A small image denoising autoencoder, trained from scratch.
Model: encoder arch coatnet, encoder depths [8, 8].
Rows from block 10 of the encoder of a small image denoising autoencoder, named by matrix and row number. Rows with one number belong to one neuron. Each number is 200 + 40 x the weight over its row's rms, rounded and kept within 0 to 999. All counts start at 0.
Before each neuron's rows are labels from the 100 images, of 14848, where the neuron reaches its highest value: "colour at peak" is the nearest of a few named colours to the mean colour under the peak. Only what is clearly more common there than usual is listed. The data: regions of photos with short descriptions (Visual Genome). In brackets: how many of the 100, against the usual share in percent.
# fc1: MLP up (encoder.blocks.10.mlp.fc1.weight, 576x96), inputs 0-95
# fc2: MLP down (encoder.blocks.10.mlp.fc2.weight, 96x576, transposed), outputs 0-95

colour at peak: white (49 vs 5.2)
fc1.357,167,248,119,136,248,142,185,178,157,248,248,207,236,174,199,178,228,159,170,179,197,212,218,255,293,181,179,170,181,121,142,230,199,190,262,199,204,213,228,187,220,202,254,117,189,196,232,144,217,128,220,195,190,176,192,233,254,209,187,146,185,224,219,176,251,188,198,207,274,218,262,170,181,189,184,168,255,151,224,255,229,266,145,232,228,224,230,181,233,168,177,214,83,256,272,192
fc2.357,197,175,201,224,232,125,186,259,185,226,186,192,158,153,203,155,216,177,204,178,179,193,80,178,155,198,149,294,215,208,220,202,220,213,191,188,270,195,196,245,168,203,205,230,175,168,292,243,192,252,203,198,177,185,262,187,230,260,292,273,179,168,190,209,153,231,182,213,180,146,251,164,270,189,297,239,183,204,165,132,258,153,212,161,196,174,158,237,197,263,197,141,237,164,218,205

colour at peak: black (92 vs 11.7)
fc1.486,205,225,167,215,261,231,232,139,111,241,211,174,208,207,155,240,216,267,186,150,283,245,132,273,145,171,209,166,178,255,177,189,156,254,222,216,276,258,149,174,183,180,230,224,253,151,174,213,167,251,213,174,248,219,144,248,225,219,194,221,169,197,195,141,196,204,190,250,206,191,262,244,243,245,231,188,191,168,211,195,220,240,306,155,211,214,239,146,239,191,268,210,145,193,256,180
fc2.486,186,197,222,215,171,174,169,264,252,141,235,203,188,347,193,239,204,217,232,245,218,149,137,187,262,186,197,120,223,196,208,204,140,215,148,279,306,202,199,213,206,203,221,239,184,222,166,195,244,217,152,166,201,230,177,227,296,174,213,202,197,209,188,186,211,214,208,168,177,272,241,206,163,208,118,179,199,188,152,175,179,181,222,201,222,280,200,82,192,166,198,236,207,192,163,235

colour at peak: white (99 vs 5.2)
fc1.129,164,281,188,172,219,203,186,149,191,153,321,157,152,257,244,239,184,164,168,209,175,167,208,198,172,220,269,204,201,225,225,130,172,216,176,240,249,196,201,176,226,192,277,149,260,195,221,109,228,211,136,178,238,200,131,199,242,167,126,186,150,246,158,253,219,257,166,271,213,268,237,218,173,216,138,203,184,216,202,215,207,216,201,185,277,204,241,167,175,186,133,202,214,209,180,254
fc2.129,165,245,182,229,216,193,170,170,206,207,231,169,161,192,211,96,179,218,193,272,161,261,227,207,130,187,229,190,235,181,261,237,154,204,243,182,237,186,180,218,214,196,225,220,221,258,206,135,226,195,124,164,201,212,101,205,174,157,219,200,150,290,209,218,239,275,194,195,188,298,258,202,190,125,158,197,252,216,256,304,165,216,186,179,225,288,219,190,200,182,181,229,168,206,239,188

colour at peak: orange (25 vs 1.5)
fc1.280,232,238,160,148,162,161,197,134,174,172,240,190,181,207,176,225,192,165,233,261,204,213,166,247,179,270,238,195,209,155,243,156,175,130,264,194,230,179,185,208,219,236,280,181,187,43,187,216,196,181,223,187,199,141,206,206,170,231,209,159,141,223,226,171,133,182,169,226,244,155,250,198,205,228,192,134,256,235,187,235,154,120,223,135,180,194,149,204,230,145,183,175,238,219,205,118
fc2.280,204,190,233,207,164,171,154,270,280,137,246,210,186,338,201,221,187,209,275,217,235,156,164,179,294,183,208,148,205,193,193,233,128,199,162,268,223,207,198,222,219,195,222,264,205,199,173,206,258,240,142,155,215,245,171,198,304,175,222,223,186,199,179,187,211,177,210,187,158,235,227,200,144,196,111,163,206,195,174,137,159,227,213,206,223,251,199,107,197,177,202,222,178,197,156,248

colour at peak: black (87 vs 11.7)
fc1.147,233,194,185,197,176,165,171,148,167,191,284,201,151,234,131,283,214,168,145,227,210,131,148,273,136,228,210,190,177,180,279,198,157,216,178,199,246,221,204,187,256,192,213,142,207,160,214,231,262,199,230,231,196,216,214,170,201,181,131,195,178,178,227,220,218,190,175,213,258,169,238,226,217,200,297,247,232,255,236,170,259,237,279,251,182,263,267,229,164,256,194,142,180,196,166,126
fc2.147,192,199,226,209,159,166,163,273,259,137,228,200,176,357,195,218,203,226,240,234,226,152,145,183,271,182,200,124,207,213,212,221,137,218,142,268,295,191,197,216,205,200,219,244,189,225,180,190,239,224,164,159,205,232,176,224,312,178,235,223,186,202,186,193,207,206,216,167,167,257,245,200,164,204,112,175,188,195,152,187,184,177,209,207,209,261,200,95,192,164,191,217,194,201,184,246

colour at peak: white (79 vs 5.2)
fc1.236,136,238,174,232,244,210,183,104,257,170,242,146,137,289,233,336,205,179,125,236,172,176,204,159,149,171,232,234,208,146,240,203,209,238,226,214,244,194,225,216,218,186,152,181,197,174,143,227,220,176,190,182,210,181,178,221,182,171,160,253,216,211,237,247,137,176,183,292,217,201,204,248,198,200,214,220,226,151,242,188,219,166,186,129,206,202,223,232,289,230,117,186,185,223,230,170
fc2.236,180,233,222,229,178,206,113,175,230,207,243,164,193,132,206,121,170,215,147,164,174,253,208,174,200,153,218,153,216,218,194,233,179,196,219,212,272,177,189,229,258,171,204,228,207,221,177,255,243,262,183,183,219,244,178,236,119,120,294,240,149,183,207,194,172,225,200,183,198,256,138,208,235,143,168,211,254,208,257,220,169,301,202,260,248,288,176,187,208,153,177,243,183,225,274,209

colour at peak: red (66 vs 0.7)
fc1.184,177,188,223,176,274,192,262,169,196,198,158,248,182,185,215,221,263,200,201,196,179,151,161,198,163,247,278,199,189,158,220,151,177,198,199,249,176,185,282,206,195,221,316,140,135,180,227,199,248,194,159,161,228,176,222,219,273,268,209,189,180,206,238,222,115,246,194,205,191,283,181,194,177,184,190,230,159,216,247,177,254,236,189,253,294,140,239,137,206,235,187,157,258,259,221,170
fc2.184,189,194,233,213,168,174,165,280,245,143,223,205,189,352,195,222,196,224,244,238,224,157,149,180,269,184,196,113,210,205,205,221,143,212,152,263,304,198,201,212,195,204,222,234,196,222,172,197,239,229,164,163,201,230,188,219,314,166,224,221,185,198,189,192,206,205,223,162,175,264,231,206,155,192,118,175,189,188,149,171,169,188,220,216,210,283,190,93,194,169,197,216,195,191,189,247

colour at peak: black (74 vs 11.7)
fc1.451,246,227,237,225,249,218,213,216,207,159,206,229,205,194,143,289,265,190,212,240,169,208,104,146,209,249,178,185,183,221,206,156,172,194,277,271,297,262,204,184,207,229,203,252,170,204,225,180,237,214,169,154,228,204,169,193,149,201,218,218,193,153,171,176,174,164,233,268,178,346,275,121,136,226,172,233,171,194,195,186,190,188,272,172,197,222,181,217,195,234,191,173,215,184,154,167
fc2.451,194,177,210,214,178,118,179,271,254,145,197,201,211,181,201,157,234,193,183,332,247,126,157,186,307,211,244,172,172,185,217,211,183,237,205,264,285,206,192,196,220,185,204,177,221,236,253,180,215,243,202,195,198,208,174,174,250,177,241,203,131,144,200,210,183,216,212,202,84,222,232,162,155,128,155,270,245,192,211,189,220,179,233,209,179,183,157,155,195,208,216,195,152,123,232,247

colour at peak: yellow (50 vs 0.4)
fc1.570,239,134,202,173,150,224,190,273,208,244,180,266,209,219,208,166,288,254,218,137,161,222,145,232,95,250,171,118,168,237,234,161,146,200,231,220,138,158,167,237,166,177,163,161,200,210,217,198,213,185,210,195,177,259,171,201,278,204,203,221,168,210,202,278,166,258,124,218,216,225,189,188,188,220,198,234,169,179,190,214,215,249,157,225,186,193,159,218,185,101,124,261,151,166,197,169
fc2.570,199,115,221,238,174,185,160,146,231,158,230,176,149,192,199,341,238,207,210,228,232,182,282,186,286,180,202,216,195,165,187,246,160,170,174,209,254,198,197,196,203,180,198,173,238,148,148,234,212,276,155,139,233,178,212,265,184,187,97,283,210,195,195,186,181,214,265,161,226,218,246,186,170,246,159,187,176,198,272,182,111,191,167,162,200,245,212,249,211,199,191,186,154,210,221,209

colour at peak: brown (60 vs 32.5)
fc1.31,193,254,220,244,175,198,182,182,136,244,223,174,178,179,187,196,172,221,178,183,153,172,193,203,230,255,223,199,244,169,233,213,209,205,230,195,236,264,194,175,272,183,197,136,138,121,243,146,248,274,204,199,220,184,205,204,268,142,164,245,257,180,227,243,203,199,169,265,173,252,211,240,201,290,134,205,97,152,158,167,178,140,171,250,236,193,192,123,205,223,220,160,218,247,115,156
fc2.31,201,164,253,174,119,215,143,249,241,153,216,181,235,240,199,101,205,187,308,234,211,105,229,178,267,185,160,195,138,246,157,175,149,204,181,275,221,191,222,153,196,183,177,316,229,206,158,263,241,152,219,210,179,222,195,241,150,246,235,247,235,198,180,190,261,221,273,191,202,147,205,177,170,185,125,181,192,189,206,243,203,215,192,208,182,236,217,224,217,177,180,160,159,166,226,220

colour at peak: grey (64 vs 35.8)
fc1.289,214,171,230,234,223,200,224,204,238,130,219,178,223,259,222,305,215,174,174,166,190,176,194,212,185,166,163,159,200,265,223,212,224,212,268,224,180,170,209,121,209,206,168,164,207,117,145,284,170,242,197,172,188,253,159,237,264,233,148,225,125,267,182,204,150,260,179,185,215,234,184,193,204,198,181,198,185,200,162,150,287,187,166,222,193,252,199,200,179,247,250,117,276,281,158,230
fc2.289,194,219,256,248,192,182,231,163,183,159,195,206,215,287,204,123,171,194,197,182,196,107,207,153,161,200,195,192,211,177,214,202,201,216,205,260,292,195,202,309,161,214,207,225,186,179,217,187,217,180,183,219,195,214,241,200,310,188,323,194,180,172,210,193,197,217,185,140,174,232,201,222,199,157,184,199,118,180,146,246,255,165,207,191,226,245,194,80,194,190,210,202,273,200,151,270

colour at peak: grey (81 vs 35.8)
fc1.565,97,168,271,265,230,292,224,208,178,223,219,271,123,217,152,234,174,197,154,248,152,203,200,163,133,178,262,198,251,175,214,222,148,205,181,215,214,166,157,255,190,151,192,223,227,217,248,169,138,181,186,241,230,228,221,186,266,204,224,227,171,167,214,196,215,229,213,175,205,169,217,262,173,237,255,219,224,130,216,87,244,159,182,133,171,168,132,164,213,197,158,218,214,219,164,174
fc2.565,168,133,187,212,188,228,250,179,176,284,193,203,195,155,202,158,257,245,239,203,189,148,134,174,289,184,177,226,246,206,220,206,250,179,206,256,266,149,189,130,268,180,167,172,207,184,171,221,156,191,194,194,221,216,253,202,169,177,193,192,194,228,111,203,263,168,166,186,223,321,183,212,203,180,246,240,216,218,228,200,113,192,162,328,228,183,149,216,218,228,202,185,196,227,221,138

colour at peak: red (35 vs 0.7)
fc1.6,210,263,152,227,167,186,179,173,205,199,193,254,171,271,230,191,177,198,234,276,242,150,134,191,209,202,253,234,162,245,189,173,125,186,170,220,265,191,192,256,122,169,198,168,198,216,261,198,200,111,168,271,186,165,168,177,201,129,155,224,190,170,279,249,236,188,144,244,224,201,221,227,102,289,253,191,185,181,199,162,221,228,203,104,238,224,199,200,207,177,222,195,235,234,169,166
fc2.6,194,160,222,187,176,167,152,282,242,194,226,215,188,330,201,248,193,207,265,218,232,176,144,179,281,188,202,118,221,225,204,232,129,216,149,244,270,191,197,190,219,202,239,240,180,263,183,207,229,248,179,145,197,235,216,233,305,155,220,218,195,183,160,192,237,198,228,156,175,243,236,199,147,185,90,164,183,202,158,189,158,188,205,224,210,269,198,119,196,166,193,247,195,189,191,239

colour at peak: red (40 vs 0.7)
fc1.553,205,239,238,188,162,227,198,188,187,188,161,183,211,215,189,211,95,181,215,252,233,178,186,150,264,205,183,124,255,173,242,259,187,211,132,230,208,228,206,191,161,175,226,155,250,167,136,264,249,229,222,94,208,159,216,241,169,182,223,200,187,116,184,186,169,162,266,259,208,209,223,211,95,154,124,137,157,208,182,235,204,191,189,246,187,248,139,180,249,163,208,218,131,219,200,171
fc2.553,201,170,220,197,204,242,155,154,189,158,238,190,270,173,196,188,178,194,129,204,208,191,177,185,206,210,163,303,231,142,169,201,163,146,171,87,176,213,187,185,188,196,194,242,218,269,194,198,214,220,149,163,184,163,306,194,211,217,199,216,220,141,179,218,187,168,225,171,167,173,78,258,186,310,199,194,212,196,195,227,259,245,189,272,208,152,224,280,217,240,194,234,166,202,259,178

colour at peak: green (28 vs 0.8)
fc1.1,192,282,190,175,263,205,220,118,191,190,215,201,195,218,192,173,237,188,171,261,180,139,198,184,248,162,220,242,218,259,172,205,143,157,216,262,192,196,257,250,214,163,198,225,213,131,187,198,206,248,212,181,241,201,233,161,302,137,273,176,198,173,226,169,175,201,140,210,138,155,182,256,212,321,199,191,197,178,194,151,253,184,163,293,208,178,200,251,150,209,171,278,181,161,176,169
fc2.1,208,165,156,214,202,271,209,152,193,191,204,185,120,128,202,253,138,211,276,199,166,263,232,213,166,182,134,222,255,165,200,176,199,199,232,280,114,197,214,257,220,198,223,168,199,162,242,193,184,263,179,237,204,157,258,188,139,157,256,226,226,179,189,216,242,194,186,251,247,109,228,236,267,227,179,273,158,218,170,128,177,211,203,210,127,231,167,127,182,231,200,208,194,145,225,182

colour at peak: white (62 vs 5.2)
fc1.218,198,249,243,201,226,236,220,258,231,141,209,175,239,214,213,272,214,177,278,207,224,154,122,217,219,212,281,179,245,175,231,254,171,229,190,239,198,182,105,200,231,203,213,141,275,216,148,173,156,152,181,182,261,238,148,194,256,219,100,154,198,148,260,193,154,209,164,232,162,206,221,224,232,239,194,187,159,225,212,246,220,150,243,190,158,187,175,142,129,177,171,147,138,216,165,179
fc2.218,214,164,235,201,194,188,170,255,266,188,212,205,226,266,188,173,202,212,247,221,249,172,208,176,311,206,215,136,185,204,195,185,165,200,123,246,252,200,212,190,221,191,223,248,181,296,170,209,244,262,179,149,199,235,189,248,308,116,228,254,214,197,195,153,247,194,226,120,181,209,219,203,122,175,146,194,180,173,146,217,167,152,208,242,216,224,178,136,195,142,212,143,180,203,186,282

colour at peak: cyan (41 vs 1.1); green (25 vs 0.8)
fc1.328,159,271,178,187,209,227,234,230,202,179,212,133,204,194,161,194,198,201,187,130,154,156,190,276,193,261,212,186,188,204,229,179,202,165,182,233,210,171,214,224,237,245,199,165,243,151,211,271,231,181,143,185,209,204,172,231,287,179,151,173,132,175,244,167,167,280,228,95,222,228,236,203,225,240,134,149,218,150,153,162,169,215,191,125,200,300,171,182,163,264,148,244,148,203,154,172
fc2.328,210,130,197,206,196,210,183,274,228,196,199,214,159,199,207,327,145,168,266,177,203,260,158,178,228,187,222,233,158,155,172,221,168,217,102,221,269,196,200,197,191,201,230,258,163,239,147,209,217,196,218,229,214,206,259,233,288,201,170,223,192,191,146,174,225,191,208,177,173,93,230,163,192,216,162,192,150,204,203,248,99,201,188,211,215,153,201,268,195,236,206,268,184,229,131,265

colour at peak: brown (62 vs 32.5)
fc1.110,228,178,210,143,256,223,192,224,199,167,215,192,221,225,202,142,127,240,241,125,193,181,205,182,227,245,279,233,180,196,166,193,201,249,140,185,201,181,196,190,213,193,265,211,218,236,218,271,206,187,221,185,238,197,181,222,290,171,323,244,163,274,204,211,228,195,222,220,205,207,257,171,235,186,250,75,215,147,166,196,165,301,203,220,263,182,227,203,193,223,237,112,182,222,227,199
fc2.110,187,194,164,187,185,186,221,120,176,240,202,202,202,168,198,274,215,207,170,247,183,300,265,193,96,216,183,228,252,170,226,211,193,197,299,149,135,209,190,253,209,190,213,179,186,230,230,196,187,173,203,183,179,169,251,203,102,233,142,167,190,203,225,209,184,238,196,253,238,165,144,215,190,254,163,335,222,209,217,230,236,120,194,247,185,254,197,183,191,202,201,210,182,241,194,114

colour at peak: blue (25 vs 0.8)
fc1.82,199,209,136,173,182,167,175,204,121,211,177,203,208,195,217,143,206,192,144,248,155,285,177,204,190,225,196,142,178,195,124,285,112,205,277,152,140,201,275,143,173,194,143,219,202,164,94,214,189,237,242,200,205,237,211,251,179,221,220,193,126,246,221,213,219,236,158,165,218,206,263,188,245,238,194,150,222,217,241,208,217,236,218,230,141,178,194,248,235,139,151,171,153,205,244,237
fc2.82,192,182,219,206,161,208,209,169,176,118,196,198,223,194,204,146,240,173,200,136,183,182,55,180,260,200,203,167,184,139,178,175,223,212,219,288,161,204,204,179,207,196,202,274,207,157,329,241,215,177,237,290,200,242,210,202,249,249,146,200,219,228,205,195,201,205,186,171,225,104,171,195,236,210,282,212,181,195,154,156,239,190,208,206,225,103,215,276,199,208,202,188,210,183,212,177

colour at peak: orange (32 vs 1.5); yellow (30 vs 0.4)
fc1.350,176,255,105,158,216,196,239,171,183,180,223,244,130,232,191,217,207,263,152,231,169,247,100,208,209,186,211,170,217,164,157,143,207,236,210,219,244,189,167,159,181,177,200,259,144,106,141,250,224,169,196,216,193,171,189,154,148,287,149,142,162,247,185,261,190,167,201,208,202,252,166,198,204,180,214,220,220,220,227,149,133,292,300,173,177,221,220,190,182,203,174,164,238,234,207,207
fc2.350,199,183,239,195,143,180,186,255,243,203,210,219,195,261,201,124,249,230,290,172,252,166,169,171,315,195,232,169,188,168,175,231,144,193,135,250,234,178,190,229,219,191,218,223,188,216,219,258,219,221,161,133,187,197,242,253,320,101,187,202,208,138,160,190,236,186,255,158,224,194,205,216,174,203,137,188,195,196,167,224,192,258,223,286,177,279,179,163,207,191,200,230,163,231,202,227

colour at peak: pink (52 vs 9.6)
fc1.392,219,255,242,148,198,249,199,158,169,256,187,174,161,242,254,239,205,203,127,246,200,191,146,225,235,200,199,188,205,130,278,159,201,197,198,203,324,249,222,173,158,209,265,190,179,178,237,257,226,194,167,252,251,203,160,191,225,172,141,222,204,177,266,253,193,244,161,264,137,137,225,239,201,230,165,126,208,219,200,137,192,190,207,192,250,195,208,172,196,183,178,223,87,199,142,178
fc2.392,192,203,220,207,152,171,178,276,258,163,220,219,183,356,189,197,203,230,243,248,227,124,156,185,259,196,199,103,224,214,198,196,143,217,163,277,276,196,197,210,197,202,228,242,198,215,175,192,235,217,156,154,212,240,172,214,292,147,219,197,196,218,186,185,211,211,220,159,166,255,229,209,167,196,123,182,189,190,156,183,169,195,224,202,214,280,185,84,191,158,205,227,216,218,174,244

colour at peak: white (100 vs 5.2)
fc1.256,208,167,106,177,177,244,205,184,172,133,251,215,235,217,214,167,232,188,157,180,151,229,117,156,227,228,222,184,235,209,228,222,168,154,261,244,202,162,188,156,227,128,215,229,153,141,108,229,223,240,209,162,216,163,214,146,234,238,159,175,126,236,191,221,188,140,196,230,203,253,226,234,229,210,128,208,255,217,261,198,232,124,243,210,224,215,214,209,238,226,160,169,311,243,159,237
fc2.256,216,153,207,163,125,213,190,257,230,174,192,215,206,329,193,245,249,199,266,165,210,231,160,160,257,190,211,174,239,208,191,179,188,210,129,280,274,203,206,162,221,179,184,246,182,293,122,227,203,223,215,188,200,201,228,221,314,225,242,217,235,165,132,172,220,188,221,172,175,181,248,195,149,190,163,220,172,192,149,158,201,208,196,314,181,169,176,151,198,209,209,262,192,168,191,225

colour at peak: pink (33 vs 9.6); white (29 vs 5.2)
fc1.531,185,249,174,215,144,238,195,137,198,145,217,194,188,252,296,163,178,211,167,215,228,204,221,141,215,193,219,152,215,205,248,212,172,282,134,274,173,205,213,178,190,138,219,152,232,199,208,235,160,162,161,127,262,180,144,184,165,182,147,229,215,111,264,269,206,181,139,214,155,209,187,210,141,200,180,121,189,226,174,154,291,174,218,210,172,225,244,122,179,167,203,154,196,223,167,220
fc2.531,201,198,208,180,154,192,157,301,249,232,228,210,229,294,196,191,211,241,251,274,239,141,239,182,253,186,142,156,195,232,139,234,152,200,171,261,178,196,211,186,232,169,217,272,216,253,211,190,184,247,163,154,211,283,160,228,209,183,189,255,217,196,223,178,209,130,270,104,183,117,176,212,180,241,186,217,228,207,179,235,138,108,171,210,168,236,193,204,183,231,213,260,183,207,229,231

colour at peak: blue (35 vs 0.8)
fc1.208,199,264,201,169,297,235,133,146,219,218,185,200,224,233,238,281,212,190,234,216,163,199,151,136,195,214,258,201,247,186,183,218,185,173,202,272,161,215,225,178,188,196,155,226,204,169,97,201,186,242,184,162,287,215,185,255,239,220,186,190,226,173,290,158,310,280,194,212,173,210,237,174,153,178,227,129,197,156,148,202,215,194,233,164,237,171,252,132,224,193,191,180,163,242,220,182
fc2.208,187,112,220,160,199,218,118,257,214,210,248,230,196,162,215,162,199,157,241,229,272,89,338,175,282,193,165,250,228,151,163,222,188,263,182,123,164,174,181,230,258,174,209,240,177,231,239,203,197,215,205,195,182,272,269,205,199,141,221,285,208,168,176,187,237,182,231,190,178,190,189,180,178,143,178,158,201,228,182,176,201,176,185,243,216,150,217,252,198,148,202,217,220,204,197,225

colour at peak: cyan (45 vs 1.1); blue (31 vs 0.8)
fc1.467,159,280,181,262,188,195,189,167,193,175,245,172,207,248,222,155,252,195,151,281,177,198,172,165,119,191,219,169,192,134,187,266,118,213,131,307,237,166,249,195,238,242,195,221,183,185,210,227,182,174,155,188,249,194,149,187,225,288,217,249,131,152,189,199,183,186,163,242,177,204,238,149,188,226,231,181,241,137,153,171,259,251,248,173,211,210,191,302,180,201,196,231,188,218,196,210
fc2.467,203,175,216,195,158,173,155,280,263,177,238,221,182,303,204,293,210,208,290,211,237,194,173,194,305,185,168,113,225,211,185,217,138,217,151,255,260,186,197,205,220,209,210,246,188,244,159,184,223,250,188,162,213,256,217,230,265,164,233,212,219,175,147,185,239,224,186,175,177,219,206,189,147,219,94,170,222,189,152,152,189,175,206,193,215,234,211,92,195,184,199,226,191,210,162,257

colour at peak: brown (66 vs 32.5)
fc1.23,235,270,233,204,210,228,232,245,169,176,230,119,133,266,198,186,239,180,167,244,150,245,180,186,192,269,215,222,176,252,187,159,178,155,161,246,219,244,228,156,209,206,184,204,169,66,227,202,217,284,146,118,244,184,253,206,237,236,246,151,189,101,156,199,189,238,154,202,237,203,221,175,201,195,194,218,169,174,199,151,208,192,224,198,267,186,137,244,185,209,183,220,235,193,258,138
fc2.23,220,236,240,189,132,182,187,145,208,156,203,219,234,302,189,110,201,203,224,186,206,119,161,159,264,179,171,162,180,206,170,205,164,205,181,214,193,200,222,246,224,233,196,333,179,269,133,230,196,111,197,267,223,201,209,209,265,149,180,175,220,211,159,165,255,164,236,193,240,252,242,210,212,91,186,167,221,189,240,217,193,247,166,226,180,243,235,141,200,152,220,210,187,220,175,203

colour at peak: red (74 vs 0.7)
fc1.533,173,204,190,141,149,244,175,186,173,175,185,161,165,263,253,202,268,219,193,246,166,189,149,228,97,294,205,145,238,145,219,187,216,226,178,234,257,233,188,212,174,188,268,132,196,71,149,198,244,171,183,127,169,161,139,169,204,219,184,184,210,182,204,170,213,184,181,217,237,263,253,214,172,164,182,158,281,161,207,232,243,210,221,154,234,289,219,177,205,182,195,189,195,219,179,171
fc2.533,201,169,233,214,120,166,192,266,276,121,212,202,170,286,200,259,196,242,232,209,248,169,176,173,295,192,206,160,198,198,168,232,150,206,146,269,258,187,198,201,238,182,202,272,184,292,194,197,226,236,176,167,192,248,216,220,292,108,184,238,215,233,176,182,229,185,225,134,174,209,219,188,176,230,119,237,199,195,186,210,167,159,195,284,203,229,192,147,193,191,192,231,130,197,206,236

colour at peak: cyan (67 vs 1.1); green (25 vs 0.8)
fc1.90,186,259,201,225,198,197,310,194,236,231,174,128,117,220,125,215,223,186,186,237,142,209,158,269,167,181,213,126,212,255,238,219,189,132,241,280,199,158,159,286,215,213,213,217,118,181,261,185,171,208,189,173,195,196,280,198,222,235,156,175,230,249,207,143,173,244,190,140,175,241,221,216,201,253,148,301,245,181,207,189,195,201,218,174,194,179,183,156,191,187,191,241,191,201,171,143
fc2.90,205,100,233,172,254,233,162,212,152,161,229,218,211,171,207,163,186,183,223,163,124,197,152,169,189,219,283,172,178,178,182,171,193,238,137,194,222,205,203,192,143,185,271,131,194,203,211,198,244,247,237,246,205,182,181,198,240,219,182,215,133,226,171,216,178,151,256,173,216,175,268,183,190,117,238,91,146,205,245,235,144,204,178,118,235,175,195,279,189,191,202,125,209,242,248,255

colour at peak: red (35 vs 0.7)
fc1.52,229,218,159,207,171,165,198,316,195,224,192,190,147,206,188,190,126,197,179,213,317,196,168,206,231,174,186,137,217,182,159,165,196,295,191,255,263,196,207,288,218,207,268,158,206,266,183,122,228,138,168,150,222,151,216,188,221,236,140,202,191,210,203,209,241,202,264,263,168,282,213,246,138,197,184,228,174,178,205,190,196,196,188,145,167,228,256,153,204,176,244,173,231,201,164,223
fc2.52,194,150,229,171,138,194,218,174,263,166,212,202,197,163,193,190,234,191,92,140,232,196,274,194,162,204,180,246,155,161,189,155,203,196,230,196,269,211,194,143,199,177,197,183,209,256,170,210,237,186,190,169,194,261,200,241,190,225,242,218,183,203,197,214,196,189,175,187,156,315,133,225,209,137,255,232,171,187,133,192,270,294,223,221,221,126,261,299,210,193,198,212,118,149,168,199

colour at peak: brown (69 vs 32.5)
fc1.365,211,237,216,193,116,176,87,229,210,181,175,276,238,197,193,190,178,245,185,234,226,231,150,146,282,212,173,184,242,210,264,204,180,218,178,236,219,192,194,317,214,197,246,183,172,165,88,143,252,207,180,201,202,229,244,251,231,188,220,207,191,193,253,148,258,170,175,268,154,132,184,253,182,181,186,272,199,181,138,221,218,123,186,177,223,203,181,215,179,235,226,152,199,205,161,206
fc2.365,176,164,221,159,184,287,240,275,218,195,186,196,205,178,211,181,92,189,280,178,220,248,265,209,152,216,153,217,197,221,166,177,205,179,155,183,179,197,195,128,242,148,198,290,165,274,214,183,227,236,235,246,199,217,224,162,165,183,242,227,205,181,208,215,197,160,230,243,175,228,134,189,237,189,200,118,221,200,202,208,288,298,197,248,174,150,207,219,218,135,177,244,128,174,247,151

colour at peak: white (75 vs 5.2)
fc1.489,238,254,179,216,274,244,238,140,260,179,230,161,192,255,294,218,269,175,196,182,210,183,189,196,166,269,199,200,216,266,153,221,268,237,175,256,200,197,134,180,157,193,237,163,226,220,185,190,210,207,209,178,240,159,241,164,221,211,172,175,243,215,193,204,180,229,197,199,277,155,205,196,176,276,235,186,181,140,210,189,201,244,209,160,281,245,199,138,228,244,109,255,176,206,178,83
fc2.489,188,199,224,215,172,176,160,260,246,143,240,200,186,352,197,239,202,220,234,249,221,148,140,177,264,184,200,124,212,207,205,214,136,213,144,272,298,196,195,210,204,201,231,237,183,216,169,198,242,220,161,153,206,233,176,228,299,182,216,219,186,208,199,195,207,205,216,173,178,272,239,210,159,197,116,171,191,193,153,178,178,188,212,206,219,284,204,83,190,162,190,217,208,197,174,239

colour at peak: pink (33 vs 9.6)
fc1.249,186,250,194,175,156,189,168,241,231,180,195,226,218,202,198,190,167,208,226,258,253,235,74,212,244,197,228,239,224,138,202,140,206,247,155,296,252,159,196,155,264,183,179,223,178,192,222,171,202,212,168,238,274,192,237,207,241,284,182,203,170,150,173,197,208,237,207,185,178,258,213,240,265,178,105,256,200,187,239,162,152,288,194,181,194,189,231,115,173,177,255,187,200,161,202,144
fc2.249,221,108,176,196,136,235,211,214,189,98,190,197,217,220,201,214,176,191,161,201,146,301,297,222,142,207,133,173,184,226,246,199,173,209,175,203,162,203,218,235,190,197,208,186,210,125,191,227,204,238,190,167,188,178,181,178,166,201,239,194,221,244,160,198,188,210,189,236,222,188,136,185,217,324,211,112,177,216,149,177,187,209,201,281,202,120,185,290,204,270,202,224,228,266,239,215