config.yaml
crop_scale_min: 0.7
encoder_norm_position: "pre"
encoder_head_dim: 16
encoder_qk_norm: false
encoder_patch_size: [2, 2]
residual_init: "scaled_by_depth"
weight_decay: 0.0
Rows from block 3 of the decoder of a small image denoising autoencoder, named by matrix and row number. Rows with one number belong to one channel. Each number is 500 + 40 x the weight over its row's rms, rounded and kept within 0 to 999. All counts start at 0. Numbers have three digits each.
After each channel's rows are labels from the 100 images, of 14848, where the channel reaches its highest value: "patch colour" is the nearest of a few named colours to the mean colour under the peak. Only what is clearly more common there than usual is listed. The data: regions of photos with short descriptions (Visual Genome).
# convs0: first 3x3 conv (decoder.decb.0.1.convs.0.weight, 64x64x3x3, each kernel summed), inputs 0-63
# convs1: second 3x3 conv (decoder.decb.0.1.convs.1.weight, 64x64x3x3, transposed, each kernel summed), outputs 0-63

convs0.29:508584569491485496554426564528473484521499459436478549495528512441549450506480534526431424502496503455396538467466484493501486509532478535456519511528465455512461511507562512458519520490599510
convs1.29:522504475521508565445514506512506501529506502521497497533527488509472518469505488493551476540512473576544475555515532527524507558512546503483660514463546563545581509481505507553545547556592527
patch colour: red

convs0.23:516510512510485493528478527523500462618555461474521494518533481403601489511431572484415428488478532458490530483450440579510509501510499528468518478488453517501586487540530501500492486521526490
convs1.23:504527432515499451519511506529543528418515493480446481464552679559492484543522505502430448502444462550425514534542499508554514530467488493534492508513524501520565496490524499477492509503476511
patch colour: red

convs0.48:540472459510473470446486526494483485514407487456529492468499494511579540527486598494570585511477458550494504499518507582517475477494495519507511491525505508500629521513518495570502463530467411
convs1.48:415508501489413427442485503503480479431544553542482490477563460469480452447507502488461436462489469478500510488496478492484505518467469498449473429476503557518437439504515494421424508473423540
patch colour: pink

convs0.49:517485563504496500533517496503486459496524493527524472486534431525625482497567655512475467482466534482499513509467488579486507523476529535460528529504474529484600539545512489439501488466524502
convs1.49:541508518452509510503505497458508586640520515506501503466483477539564479448498501510573534563536524475518495517545547506479490556488526512517535530506531522535545545489505534631565492552520505
patch colour: red

convs0.56:492600445516475478470410570482464489484422579492509507460510479487500464515474544574513530555474517462503515497451479504526543476526401462460522456488504554538544501493539490446516500453450446
convs1.56:562505512531581527595541517484545547513650446485537511488464430537461592519502495498573490493488480521495497474524496511464493465488509512472458512542448451488483498487498539533497496508569528
patch colour: red

convs0.1:567549462489459421557471514550438435504534495446500469498486487546568494488509568506493519448416411559509529515440528560487535486478544496508547518509502498455560550533494535485515427486512507
convs1.1:501494531520538452475528505495499464538508482481463512461556401462494459476486502505519466503496529445586508465437465496416502494517417509497403501502457490480543519491502515537529454446630518
patch colour: pink

convs0.47:473498491480478478407496516492490505526507492516596516526505458507584507490536629494483618516483561485523519556489486524483452447500529519535474476385508495518514533525541490466515485474506483
convs1.47:529521464523522552588513499465513426512487554507468504444607534618491497462487516497551466508503542450470503524554564500477481432420551501492532544538491516497524523497489482499466551542502451
patch colour: pink